python train.py --encoder_arch="conformer" --model="contrastive audio-text model" --dataset="synthesized solo parts of chorales (CocoChorales)" --train_examples=39062 --gain_aug_db=6 --time_shift_ms=50 --input="waveform_16khz" --tokenizer="word" --vocab_size=56 --loss="softmax" --embed_dim=384 --encoder_norm="rmsnorm" --encoder_activation="quick_gelu" --encoder_mlp_ratio=4 --encoder_head_dim=32 --encoder_fused_qkv=true --encoder_qk_norm=true --encoder_inner_norm=false --encoder_wave_strides=[5, 2, 2, 2, 2, 2] --encoder_subsampling=2 --encoder_layers=12 --encoder_width=160 --encoder_positions="sincos" --encoder_kernel_size=15 --text_encoder_causal=false --text_encoder_width=384 --text_encoder_layers=6 --text_encoder_norm="rmsnorm" --text_encoder_norm_position="pre" --text_encoder_activation="gelu" --text_encoder_mlp_ratio=4 --text_encoder_head_dim=32 --text_encoder_fused_qkv=false --text_encoder_bias="none" --text_encoder_qk_norm=false --text_encoder_layer_scale_init=0.1 --text_encoder_parallel_block=false --text_encoder_inner_norm=false --text_encoder_positions="learned" --init="torch_default" --residual_init="scaled_by_depth" --optimizer="adamw" --lr=0.0013 --beta1=0.9 --beta2=0.98 --eps=1e-10 --grad_clip=1.0 --steps=3500 --batch_size=128 --epochs=11.5 --lr_schedule="cosine" --final_lr_fraction=0 --warmup_steps=170 --weight_decay=0.1
Rows from block 9 of the audio encoder of a small contrastive audio-text model, named by matrix and row number. Rows with one number belong to one neuron. Each number is 50 + 10 x the weight over its row's rms, rounded and kept within 0 to 99. All counts start at 0.
After each neuron's rows are labels from the 100 clips, of 14976, where the neuron reaches its highest value: "peak on" is the class under the peak. Only what is clearly more common there than usual is listed. The data: synthesized solo parts of chorales (CocoChorales). In brackets: how many of the 100, against the usual share in percent.
# fc1: first MLP up (encoder.blocks.9.ff1.fc1.weight, 640x160), inputs 0-159
# fc2: first MLP down (encoder.blocks.9.ff1.fc2.weight, 160x640, transposed), outputs 0-159

fc1.205:54 31 47 51 55 57 61 51 62 42 54 43 49 60 57 58 65 56 40 46 66 53 33 62 35 55 63 65 63 52 39 40 32 35 40 31 48 50 51 45 49 40 60 38 46 62 43 61 51 59 33 35 43 38 62 54 38 59 54 45 52 63 52 45 47 49 33 51 28 44 47 63 46 51 51 54 42 70 58 62 54 42 68 57 35 52 54 52 32 44 57 38 60 68 55 54 38 60 37 45 57 42 57 45 38 61 37 59 47 43 41 30 62 57 55 38 67 43 43 54 60 55 42 36 54 49 39 47 49 61 69 55 56 37 53 43 41 60 59 51 68 55 69 47 57 36 46 37 38 43 43 64 54 49 62 48 63 59 50 32
fc2.205:49 46 51 73 30 24 46 46 27 50 56 57 47 39 31 46 26 32 46 59 42 57 57 52 62 55 41 42 43 42 52 51 52 49 41 59 47 47 43 60 58 53 45 44 43 50 47 58 48 51 48 52 52 53 50 39 53 54 32 50 53 42 64 60 51 50 58 44 85 59 19 46 49 49 49 61 57 45 48 56 64 49 54 60 50 53 45 29 69 62 49 55 60 38 51 40 49 34 45 45 42 52 52 55 52 59 63 48 38 46 63 61 47 56 39 55 46 48 51 37 51 56 36 49 66 51 66 44 55 50 36 61 45 33 50 60 43 50 57 51 48 59 40 54 36 59 21 77 46 57 42 50 47 54 39 55 38 54 46 64
peak on: A3 (26 vs 2.8)

fc1.496:44 50 47 40 38 66 60 61 47 70 60 39 68 58 35 52 58 55 41 38 65 47 63 67 41 54 54 62 49 54 44 31 47 43 41 62 43 47 51 38 43 55 46 53 57 45 50 54 45 59 30 60 52 49 53 37 64 56 36 41 30 64 52 43 48 32 74 44 38 47 69 52 40 54 60 52 47 40 59 63 72 60 52 57 69 54 32 60 54 53 53 46 48 58 55 45 55 39 41 66 68 57 50 48 60 45 48 48 51 34 41 40 39 53 43 54 50 48 39 41 39 67 56 46 47 31 39 38 72 38 55 55 56 47 44 44 55 65 41 46 61 66 47 59 54 40 47 61 57 31 34 67 49 56 42 45 51 41 52 62
fc2.496:66 44 67 42 61 46 48 53 39 41 40 65 44 56 49 48 40 48 62 51 38 44 42 41 74 48 40 54 71 31 51 52 55 55 58 43 61 45 38 71 59 52 43 44 56 65 48 48 46 62 49 54 52 44 47 61 52 58 59 51 54 27 47 72 49 64 20 55 53 56 31 43 49 64 55 46 49 52 41 38 47 44 43 47 17 68 52 26 55 46 46 41 68 35 38 45 60 69 49 35 41 40 51 41 52 44 59 49 60 50 51 52 58 53 57 47 52 53 53 55 48 41 47 57 63 53 62 51 27 50 44 62 46 58 54 50 44 65 54 44 69 32 61 51 52 48 67 45 56 68 51 47 44 57 49 47 44 52 55 47
peak on: E4 (59 vs 3.3)

fc1.234:54 41 38 48 46 58 50 42 52 60 40 42 40 53 49 45 48 55 41 51 61 55 32 43 52 41 49 52 45 29 41 46 54 46 44 46 32 57 48 33 54 33 51 49 39 63 42 40 40 60 36 34 26 51 71 43 46 17 36 55 44 48 69 44 41 63 52 55 37 50 73 26 55 42 60 63 53 40 34 59 31 48 41 41 56 59 55 45 43 31 61 39 45 36 57 42 41 46 58 49 43 57 39 47 49 49 43 50 56 50 49 42 33 53 58 46 40 49 37 34 42 33 68 35 36 46 51 47 45 45 48 30 31 49 51 39 49 49 34 45 47 45 44 56 36 56 51 38 51 45 41 47 63 38 48 47 39 54 53 44
fc2.234:64 53 57 62 54 63 48 62 47 42 65 47 56 43 36 47 50 47 41 54 40 57 39 39 36 55 63 55 62 74 64 74 55 55 63 48 52 52 65 68 41 55 68 41 77 49 63 61 41 40 55 58 78 38 40 55 40 79 58 52 38 64 34 57 54 52 43 56 38 58 43 59 44 53 52 38 44 67 59 43 42 54 66 56 62 54 46 58 46 50 51 55 58 64 55 46 57 39 52 51 58 48 44 47 41 36 47 45 42 49 42 54 47 52 39 39 52 55 51 62 46 44 72 58 49 63 39 52 58 46 63 49 56 35 51 46 52 41 47 45 47 44 23 39 37 42 50 54 58 34 59 47 42 40 46 50 49 48 56 30
peak on: E4 (60 vs 3.3)

fc1.302:56 42 39 58 64 73 46 62 52 38 61 55 43 58 44 38 56 52 42 70 50 39 62 42 49 44 65 51 52 54 44 63 49 26 34 54 51 52 55 55 43 37 40 43 64 53 53 45 54 41 53 49 42 49 39 36 42 64 63 46 55 64 65 64 37 41 63 40 46 66 57 70 67 39 48 34 45 58 61 51 71 54 40 48 33 57 62 39 58 63 46 39 48 47 64 58 59 61 44 58 57 45 69 42 43 50 48 55 49 64 61 40 55 54 45 69 41 48 47 51 60 36 54 64 32 33 55 44 62 41 45 50 63 48 52 30 35 38 46 57 52 58 54 51 30 57 40 38 41 49 40 59 55 53 46 47 65 36 42 44
fc2.302:45 56 50 37 33 39 52 60 57 67 39 49 53 59 47 44 54 57 44 45 54 46 35 51 68 62 33 31 59 38 63 46 49 62 47 49 48 52 38 39 52 47 32 47 51 55 48 55 43 75 47 55 52 50 42 59 61 36 24 61 42 37 35 35 53 52 26 48 41 25 38 30 57 66 54 56 42 41 52 48 51 43 51 47 48 51 51 71 67 49 49 50 56 57 40 59 41 52 52 34 41 52 49 51 50 57 64 50 57 38 49 55 44 63 51 36 50 50 56 52 39 60 44 11 58 56 55 51 38 43 64 54 57 59 51 70 62 58 52 61 63 51 60 49 62 52 61 52 51 49 60 38 44 55 43 38 45 59 50 37
peak on: E4 (28 vs 3.3)

fc1.239:47 46 47 59 64 52 39 41 33 43 43 51 40 27 62 43 55 39 40 35 64 36 37 61 65 57 60 47 51 48 47 50 54 32 59 48 48 47 53 43 49 47 53 34 46 52 49 51 37 56 51 30 56 39 67 40 35 25 29 53 37 48 44 53 43 46 32 40 55 48 62 37 54 58 65 65 56 49 35 48 61 59 23 59 40 55 52 41 45 42 54 45 54 43 54 40 50 47 44 62 48 49 52 38 51 60 43 48 42 41 45 50 23 46 38 46 47 53 31 36 51 49 60 43 35 63 60 33 53 44 44 45 27 42 41 31 36 51 48 36 60 45 43 43 41 55 41 35 50 51 44 56 52 53 40 45 51 40 34 35
fc2.239:50 53 43 44 63 45 43 49 64 52 74 46 45 27 68 44 48 55 52 34 72 39 37 41 40 24 50 58 65 49 49 65 41 37 54 41 56 31 52 35 48 58 53 53 46 46 45 47 34 47 57 57 57 41 56 40 36 53 49 57 30 65 52 63 65 65 32 57 59 48 53 60 49 53 56 40 65 32 41 40 58 54 51 45 43 50 58 51 48 56 50 56 51 58 66 49 42 50 47 59 44 55 52 46 48 42 47 71 26 59 46 59 45 36 60 49 61 59 39 46 71 52 69 64 35 62 69 43 38 51 57 48 53 56 65 59 51 55 43 39 51 43 50 58 38 49 66 59 40 54 49 50 53 64 45 41 48 34 50 63
peak on: A3 (88 vs 2.8)

fc1.38:43 49 65 51 39 48 45 44 29 63 47 74 47 59 65 43 45 47 35 57 40 56 42 44 52 45 46 41 43 59 69 49 61 38 56 26 32 54 55 35 41 50 40 51 63 66 46 46 36 48 65 48 46 71 49 38 64 56 53 35 57 63 42 42 40 56 44 57 50 50 56 35 60 70 64 44 48 53 46 56 56 50 42 67 33 37 53 41 51 38 41 51 42 48 59 40 62 43 52 50 46 44 57 46 66 40 47 58 41 61 36 62 60 43 55 52 50 54 47 31 50 43 36 39 38 50 53 62 52 39 40 42 58 47 44 44 48 61 55 26 42 59 32 58 37 46 60 55 41 49 44 33 51 30 49 44 30 55 35 40
fc2.38:47 57 36 28 34 48 48 43 70 51 52 25 62 40 40 48 48 49 70 48 48 46 63 55 47 37 60 38 37 39 33 38 45 62 62 68 43 43 54 37 54 45 59 48 49 32 54 52 54 41 40 49 39 50 51 54 47 32 31 58 63 46 60 41 64 45 54 59 57 40 53 18 49 31 38 58 27 51 48 45 43 44 58 42 57 79 46 58 36 47 50 56 53 46 57 67 57 58 60 50 44 37 42 46 53 50 64 55 46 54 51 49 37 62 44 47 41 51 53 60 52 50 65 44 47 45 50 43 44 56 72 48 39 35 45 44 49 43 51 73 38 55 61 42 55 46 43 46 42 56 47 62 36 55 46 62 55 61 49 60
peak on: A3 (35 vs 2.8); A4 (32 vs 3.9)

fc1.383:52 38 52 51 55 56 52 44 51 50 46 54 39 53 55 36 54 58 41 55 57 54 38 42 55 42 56 42 27 37 40 45 41 48 55 53 40 53 47 49 45 51 46 48 51 59 51 54 42 47 40 24 34 55 59 55 58 29 23 60 47 51 55 38 45 43 43 48 36 41 72 31 46 44 55 47 59 44 38 41 46 51 45 58 40 56 40 57 45 33 54 45 34 55 57 32 58 45 64 49 50 60 44 55 61 55 61 50 56 60 32 55 27 37 50 42 39 45 51 51 49 43 41 42 34 48 37 42 47 39 40 45 34 49 18 22 31 48 40 43 47 43 38 33 41 54 45 42 58 46 53 35 57 46 50 33 50 51 46 24
fc2.383:52 61 53 35 49 43 43 50 59 35 49 57 50 46 54 39 67 54 48 56 35 37 42 57 37 41 46 38 53 41 66 52 52 51 65 33 33 49 51 36 39 47 44 24 63 43 52 40 37 63 39 41 55 55 53 50 38 49 46 51 66 42 45 55 67 49 59 63 14 48 44 55 40 59 50 40 45 53 58 53 53 59 39 46 52 57 57 63 71 30 42 58 56 72 64 46 58 69 61 41 67 57 55 58 60 57 55 57 33 50 35 49 47 31 46 51 38 53 54 61 52 50 61 42 51 49 37 55 43 43 61 48 42 37 44 59 43 70 50 41 63 53 52 49 31 64 69 44 43 46 50 51 51 50 44 49 39 64 51 58
peak on: E4 (73 vs 3.3)

fc1.559:63 37 66 53 48 57 39 32 36 54 56 53 41 43 32 51 53 34 51 55 63 55 58 39 58 45 58 32 60 54 63 30 46 53 33 44 64 59 69 62 44 52 37 61 56 38 56 47 45 60 47 48 64 55 52 50 39 58 53 58 61 35 63 48 62 51 48 47 46 58 44 50 47 36 48 71 44 35 43 57 56 60 56 60 52 48 53 36 40 35 51 63 43 44 62 38 59 43 58 56 44 53 44 39 59 41 44 56 51 49 37 37 43 52 46 49 47 61 44 38 66 54 43 41 70 55 35 50 53 52 59 32 60 50 62 39 52 58 41 42 49 44 72 45 76 49 28 58 42 75 47 38 31 53 58 50 41 57 64 55
fc2.559:50 52 57 59 43 66 53 61 76 54 45 40 60 52 59 66 38 58 56 50 27 56 33 42 45 60 53 75 46 47 47 57 57 57 51 51 46 39 37 51 61 48 63 43 53 57 46 53 50 29 42 44 34 50 30 42 48 58 59 47 54 42 47 43 57 19 41 48 31 51 71 43 43 49 62 38 62 54 54 52 40 55 54 43 39 51 39 40 67 47 49 47 52 45 48 61 44 58 55 55 58 44 69 54 48 22 50 53 57 52 64 48 47 55 50 44 46 50 49 45 37 35 62 70 25 59 40 51 45 52 43 71 50 46 34 46 46 41 46 42 53 45 30 43 28 44 63 46 52 40 44 56 59 43 51 66 51 62 44 52
peak on: A3 (25 vs 2.8)

fc1.446:65 57 35 32 49 67 60 43 79 35 66 55 44 44 41 55 44 42 62 36 38 55 57 53 52 56 51 60 40 48 50 47 28 65 46 42 60 46 41 63 30 41 42 48 56 49 55 61 49 48 47 56 37 53 36 46 44 36 56 32 46 49 55 28 54 51 37 63 47 58 38 38 56 56 60 67 48 55 50 46 66 61 46 66 51 41 34 41 55 53 38 40 57 44 37 43 58 59 41 51 74 60 33 58 38 48 56 31 36 61 37 42 43 58 62 60 48 49 38 50 57 40 37 53 51 57 59 39 45 44 41 55 53 52 54 60 40 34 64 48 55 58 43 60 60 65 40 54 55 40 48 49 66 60 45 32 44 48 46 43
fc2.446:56 44 68 83 24 49 47 46 50 63 53 34 51 59 48 54 50 37 36 44 58 43 49 46 35 48 44 49 53 45 51 37 66 42 45 51 61 51 68 62 50 72 56 44 55 53 49 47 53 42 57 42 50 42 54 45 51 63 47 53 53 47 44 61 43 29 46 46 70 37 53 40 54 46 51 29 56 50 43 57 43 51 52 45 31 51 80 57 64 49 50 44 62 44 50 47 45 49 47 51 42 54 48 49 58 56 41 65 58 38 42 48 46 61 46 38 53 50 48 45 63 58 66 52 49 50 55 48 79 58 52 58 42 39 49 27 51 63 38 50 61 22 53 33 40 46 55 68 40 48 56 46 35 56 52 66 42 67 52 43
peak on: A3 (31 vs 2.8)