A small contrastive audio-text model, trained from scratch.
Model: waveform 16khz input, encoder arch conformer, encoder norm rmsnorm, encoder activation quick_gelu, encoder layers 12, encoder width 160, text encoder width 384, text encoder layers 6, text encoder norm rmsnorm, text encoder activation gelu.
Training: adamw at rate 0.0013, batches of 128.
Rows from block 9 of the audio encoder of a small contrastive audio-text model, named by matrix and row number. Rows with one number belong to one neuron. Each number is 128 + 24 x the weight over its row's rms, rounded and kept within 0 to 255. All counts start at 0. After the name is the row's rms in percent of the matrix's.
Before each neuron's rows are labels from the 100 clips, of 14976, where the neuron reaches its highest value: "responds to" is what is common among them; "peak on" is the class under the peak. Only what is clearly more common there than usual is listed. The data: synthesized solo parts of chorales (CocoChorales). In brackets: how many of the 100.
# fc1: first MLP up (encoder.blocks.9.ff1.fc1.weight, 640x160), inputs 0-159
# fc2: first MLP down (encoder.blocks.9.ff1.fc2.weight, 160x640, transposed), outputs 0-159

responds to: note A#5 (42); note A#4 (39); oboe (29)
peak on: A#5 (41); A#4 (38)
fc1.0 133 [137 124  78 112 141  98 149 125 124 114  94 116  92 150 141 134 113 102 113 115 135 131 119 138 147 149 152 119  85  83 139 103 141  95 132 110 105  76 126  77 125  92 110  94  97 151 114 117 141 125 139  65 114 161 160 127 152  81  86 139 130 150 151 105 123 149 145 108 113  93 184  75 144 125 167 138 119 122 128 120 110 131 137 131 159 128 121 126 136 134 127 120 106 135 138 113 155 174 131 118 119 131 149 163 140 133 157 103 132 147  87 122 102 106 107 129 113 113 119  93 129 130 103  92  98 152  99 140 111  97 123 121  84  89  94 105 135 119 141 117  76 102 142 106 144  96  84 127 109 118 118  91  97  95  96 112 130 130  86  91]
fc2.0 092 [ 95 121 134 131 150 104 141 152 147 132 109 145 134 127 118 119 130 126 104 155 109 131 132 137 145 149 160  88 104 107 120  85 128 111 159 126  87 116 132 138 153 113 120  81 116  98 137 149  87 115 147  60 143 129 112 122 114  93  71 119 115  91 112 122 131 140 147 116 119  87  97 147 136  85 138 125 105 153 130 118 110 116  88  99 121 152  85 129 135  89 133 104 120 135  91 111 169 126 150 133 112 104 103 125 114 143 187 102 136 122  70 162  87 102 116 138 161 125 116 147  94 105 106  79 109 122  86 137 138  97 114  99 105 136  74  87  87 129 130 138 131 105 111 118 137 136 119  91 146 157 101 127 105 134 105 149 128 143  80 143]

responds to: note C#4 (99); note E4 (55); note D#4 (47); trombone (37)
peak on: C#4 (99)
fc1.56 132 [129  91 136 103  93 107 138 141 116  93 139 127 152 108  98 130 145 132 122 123 103 126 101 146 152 136 137 110 135 132 154 140 156 152 110 127 124  85 120 112 107  97 109 160 137 111 105 136 132 144 122 114 159 122  65 149 152 138 137 133 168 145  94 154 153 143 142 106  81 162 106 149 159 154 134 139  59 153 107 119 134 123 129 118 136 133 134 159 153 115 147 116 109 155  70 134 148 115 139 118 127  98 157 107 136 131 136 109 143 129  98 177 146  87  97 131 106 145 117 138  91 124 148  96 123 152  90 112 120 118 127 131 106  93 133 103 108 147 148 168  59 175 163 147  97  71  82 126 136 119 114 138  89 123 110  90 111 150 129  93]
fc2.56 164 [131 161 134 146 127 116 106 121 143 125 116 140 112 136 138 113 151 180 142 129 148 100 103  97  89  90 112 150 154  95 118 128 121 111 147  96 122 137 133  98 104 176 130 102 127 123 123  96  78 104  94 136 114 106 163 115 116 135 144 161  98 131 105 148 148 182 128 156 108 111 124 126  91  94 149  95 170 112 137 143 124 145 153 137 115 135  95 152 132 115 137 120 105 123 179 100 114 127 142 120 141 147 115 147 161 128 113 154  78 181 169 112 100 127 149 124 120 147 122 123 154 110 114 184 104 139 140 128 112 104 121 153 110 140 132 124 120 126  98  68 190 114 107 174 107 165 175 131 100 118 163 133 157 141 142 115  97 132 158 163]

responds to: note D#4 (39); note D#3 (29); note F4 (29)
peak on: D#3 (27); D#4 (27)
fc1.495 075 [113  84 130 116 118 120 156  99 118 138 142  99 154 105 105 121 168 105 158 164 136 133 117  92 168 131 178 110 126 111 153 151 144 114 105 129 119 119 151 174 117 162 179 136 179 132 163 108 110 131 156 122 147  94 123 124 141 127 133 157 129 157 110  95 120  63 150 120 126 136 129 112 136 135 129 175 110 160 110  72 152  90 151 142  98 116 161 105 111 106 120 156 108 133 115 157 139 159 129 162 140 153 153 135 117 163 143 161 119 176 152 127 145 191  87 134 104 148 114 107 128 124  98 145 112 105 136 162 103 121 174 141 124 141 166  99 125 143 134 154 145 145 113 150 150 178 143 119 141 104 165 117 150 147 138 114 121 125 116 131]
fc2.495 075 [118 117 129 139  84 152 132 166 149 150  84  78 135 132 133 130  74 134  98 113 168 137 138 130 132 113 104 119 120  91 168 131 133 171 127 120 133 117 120 121 140 121  84 109  68 103 132 135 132 127 127 113 133 127 130 115 142 153 153 135 111 141 131 155 169 100 164 126 128  48 105 142 156 133 101 129 124 142 116 157 144  96 107 152 167 136  91  91 195 130 119 144 137 128 134 132 128  92 140 128 124 126 119 158 116 106 116 120 107  83 133 144 137 114 119 117 142 123 121 110 111  94 132 113  88 155  88 120 108 143  81 150 145 130 100 163 110  35 134 125 129  98 129  87  94 110 128  97 109 121 117  95 129 105 125 137 125 140 112 145]

responds to: note D#4 (39); viola (28)
peak on: silence (57)
fc1.460 076 [131 163  88 184 120 139 127 143 139 152 101 173  92 138  92  92 128  91 120 109 153 110 134 121 151 137 129  93 106 125 153 104 118 180 114  97 145  93 118  94 151 123  94 148 131 109 110 169 142 108 111 146 154 122 155 137 147 130 112 120  76 163 153 142 141 117  98 132  93 151 151 129 110 115  93 148 141 146 126  86  95 149 116  96 148 130 144 147 108 106 136 151 126 156 129 110 131 113 104 147 129 107 163 149 166  86 136  92 141 174  97 120 120 119 124 160 152 124 108 143 146  96 112 126  98  88 141 119  67 136 147 119 138 110 130 148 149 178 115 121 142  96 105 157 171 121 111 142 142 170 167 122 164 135 117 148 147  91 148 122]
fc2.460 077 [134 139 152 118  90 161  91 133 131  94 117 107 150 160 140 194 113 146 135 129 166 138 127  98 133  91  82 166 108 101 101 116  97  52 126 171 136  99 136 128 125 129 125 130 142 158 117 129 130 149 121 127 107 131 129 154 127 108 163 109 161  69 140 122 147 159 125  98 137 134  89 139 108 128 152 126 128 126 133 143 122 135 114 144 115 156 102 139 118 128 122 113 161  71 108 124 118 146 116 108 152 112 119 124 134 111  98 157 106 105 180 128 136 151 136 123  78 128 130 129  95 164 144 120 138 142  92 127 165 125  75 104 107 158 151 127 106  62 155 120 122 113 131  79  89 124 166 134 132 104 122 161 125 126 120  91 113 145 109 154]

responds to: note C#4 (54); note E4 (41); note A3 (40); note B3 (37)
peak on: A3 (38); E4 (38)
fc1.67 083 [ 87  82  92 106 160 163 135 117 139 161  90 171 106 117  92 123 140 116 137  95 111 113 106 142 164 160 146 125 124 106 107  79 130 129 147 167 111 100 160 152 188 131 108 125 135 165 125 104 139 109 139 150 161 120 135 157 156 157 160 132  85 102 130 158 175 131 173 125 108 124 113  86 119  82 116 142  84 120 117 133  77 111 125 155 108 146 149  96 102 154 137 127 128 112 135 118  96 137 159  91 123 152 144 147 146 101 114 145 121 149 109 159 110  96 125 134 185 133 135  89 149 143 136 126 132 151 133 125 161 156 106 126 111 129 142 130 134 122 111 111 104 113 144 115 150 133 103 152 134 155 110 139  89 102 168 141 104 126 141  79]
fc2.67 081 [126 131 145 151  91 100 116 110 128 152 104  88 128 136 133 161 190 136 160 134 173 126 165 110  94 133 104 156 114  86 145 154 129 150 131 148 128 124 138 100 102 121 123 119 131 108 108 121 117 121 154 137  87 129 135 108 123 127 144 125 171 157 120 159 118 104 138 166 125  65 202 154 148 102 134 141 113 155 135 147 111 148 148 151  92 153 112 146 141 118 119 117 118  97 133 133 134 104 132 103  77  99  74 158 121 115 137 128 135 136 136 120 120 181 141 142  93 130 126 114 135  83 122 153 121 141 110 154 147 125 114 179 145 144 103 151 127  34 164 108 154 139 135 112 108 141 145 122 136 123 128 147 140 140 122 136 137 168 128 173]

responds to: note A#5 (83); note G#5 (45); violin (40); note G5 (31)
peak on: A#5 (83)
fc1.597 128 [138  91  91 151 152 101 115 125 118 129 133 152 125 120 125 112 130  98 151 127  99 121 112 157 115 141 133  78  99 118 142 126 140 148 108 102 125  93 151  76 166 109 129  96 118 103 107 111 157 121 132  61 108 172 138 117 136 128  92 122 110 159 139 120 129 159 137 105 109  97 152 114 161 145 112 118 139 155 114 127 141 100 122 130 169 159 149 115 146  83 142 137 115  94 126 144 133 169 113 125 132 150 137 147 148 133 137 118 140 105  98 136  95  99  91 134  95 104 105 154 100 115 128  70 133 134 122  88 118  98  94  82 132  89 120  62 138 122 144 104 100  98 126 106 117 114 105  91 110 106  98 133 119 126 111 129 120  77  64  98]
fc2.597 121 [ 95  93 106 185 108 149 135 127 119 120  87 169 127 142 136 115 121 111 150 150 173 138 139 110 168 149 141 133 108 101 166  98 138 103 151 115  81 125 130 127 136 123  91  94 145 136 118 133  75 148 139  90 116 142 142 112 111  94  61 118 119 128 115 156  94  89 136 121 103  94 121 119 121 143 141 141 113 131 113 125 128 148  88 109 147 126 165 139 156  89 127 102 113 168 143 106 146 156 147 124  94 108 155 138 138 106 145 120 112 125 106 131  92 121 120 118 132 121 126 111 127 110 161  48 120 140 134 137 147 104  74 120 131 111 117  37 108 129 105 139 127 123 116 117 102 130 129  94 136 141 118 134 130 109 117 109 101 137  80  98]

responds to: note D#4 (42); note F4 (31); bassoon (25); instrument: clarinet (25)
peak on: D#4 (34)
fc1.562 078 [122 170 149 107 103  97 134 130 108 163 158 154 127 132  99  97 133 123 147 146 140 147 125 112 163 128 110 138 122 135 156 146  98 157 110 163 145 152 148 115  80 139 128 122 136 127 108 122 109 121 118 128 139 130 126 141 104 155 120 176 125 155 151 161  79  69 103  96  75 146 110  96 167 132 104 150 162  92 128 133 160 111 154 173 108  95 139 147 141 133 124 147 117 156 119 134 132 109 160 159 118 131 127 161 145 164 127  83 135 126 140 103 111 139  93 132  91 133 133 114 164 109 107 111 101 132 146 132 128 149 123 121 142 156 138 108 115 148 106 168 106  90 125 146 162 171  89 175 111 165 155 155  94 108 161 158 146 185 113 109]
fc2.562 075 [146 139 139 154 129 160 123 159 100 165  93  98 160 176 180 156  81 137 122 128 122 137 116 112 143 126 129 121 126 101 128 147 136 147 163 121 135 126 116 132 181 103 186 123 100 160 118 130 120 148 124  92 114 119 129 111 134 123 138 122 102 103 128 112 146  93 146 151 145  80 163 147 128 126 147 138 154 160 136 121  87 121 117 127 152 163 103  90 178 137 126 117 135 119 114 117 121 146 121 105  91 129 146 124 123  85 157 136 110 113 111 122 161 125 109 126 163 135 114 119 136 121 179 138 101 133 139 124 136 124 121 191 119 175 155 123 136 105 114 122 155 121 109 204  96  97 191 125 119 115  87 134 107 145  99 122 140 110 117 186]

responds to: note D#4 (80); clarinet (61); note D4 (32); note C4 (29)
peak on: C4 (29)
fc1.160 127 [108 141 122 107 132 136 107 109  93 124 110 171 147  86 146  98 115 123 103 125 107 152 132 128 180  99 128  81 118 107 116 108 129 121 104 121  96  94 136 138 133 121  85 135 142 120 117 138 107 151 140  88 140 123 154 103 123 109  95 151 111 103  93 164 121 141 162  96 121  87 151 156  94 107 163 145 153 124 105 101 122 126 130 130  96 168 111 147 169 111 164  85 130 131  97  91 123 142 164 137 120 161 111 114 128 110 123 113 136 137  83 149 104  88 115 112 116 135  89 135 106  93  94 104 120 163 105 120 105 123 100 109 124 104 106 102  88 146  84 119 121 120 107  87 136 107 114 112 129 100  86 105 142 116 106  72 113 165  86  89]
fc2.160 114 [125 113 121 146 130  88 122 136 110 156  93 134 104 133 154 103 170 125  98 130 115 149 150 135 154 105 144 107 102  81 142 113 157 107 173 102 121  94 132  85 139 145 113  91 118 123 127 126 106 118 154  69 144 127 144 135 119  82  72 149 131 115 127 152 117 146 138 121 136 104 167 140 122 101 141 134 143 148 145 125 148 112 120 130 122 139 106 158 133  83 117 121 102 164 142 101 124 141 146 130 123 125 131 122 148 139 146 128 109 134  81 123  71 142 118 133 132 131 104 117  99 113  85 132 103 129  51 101 126 104  90  89  94 124  94  68 100  98  83  98 135 110 100  98 135 170 136 115 117 131 116 111 122 124 146 104  89 141  73 109]

responds to: note A#5 (35); note A#4 (31); flute (29); note C5 (29)
peak on: A#5 (35); A#4 (31)
fc1.44 079 [129  96 141 145 131 129 100 144 165 121 160 110 125  99  87  87 115  78  83 156 187 104 142 106 133 131 112 103 137 140 170 170 137 112 117 119 127 130 113  93  86  95 109 126 143  95 129 100  97 130 130 114 146 152 121 125 103 142  95 106 135 117 127 137 121 134 136 167 164 110 149 137 174 103 119 154 102 105 145 141 155 128 170 127  89 118  81 155 147 130 152 148 142 102 140  98 147  94 162 126 135 100  89 159 130 127 116 159 142 133 133 161 133 127 105  93 146 130 119 130 127 183 119 135 184 125 126 122 163 108 131 151  94 121 154 101 152 142  96 138 116 157 119  90  74 145  79 129 107 155 159 162 130 133 125 132 102 124 155 131]
fc2.44 084 [149 130 118 106 170 112 149 124 128 126 104 161 136 126 114 108 121 145 159 134  71 116 124 121 153 159 121 133 147 127  96  81 134  94 153 114 127 137 124 143 117 125 101 130 161 164 116 133 122 148 124 146 132 122  87 135 126 140 195 133 118  55 124 151 113 106 131  94  94 153  99 114 146 156 153 109 112 150  94 131 127 122  81 123 135 166 160 106 124 132 123 140 141 125 125 157 142 180 143 105 112 135 146 114 130 114 142 116 135  65 118 140 120 117 143 141 132 135 132 141 138  82 141 130 107 129 168 139 108 130  91  92 167 125 110 155 132 135 111 124 146 133 173 201 189 108 193 119 145 134  95 111 131 153 132  95 153 131 111  97]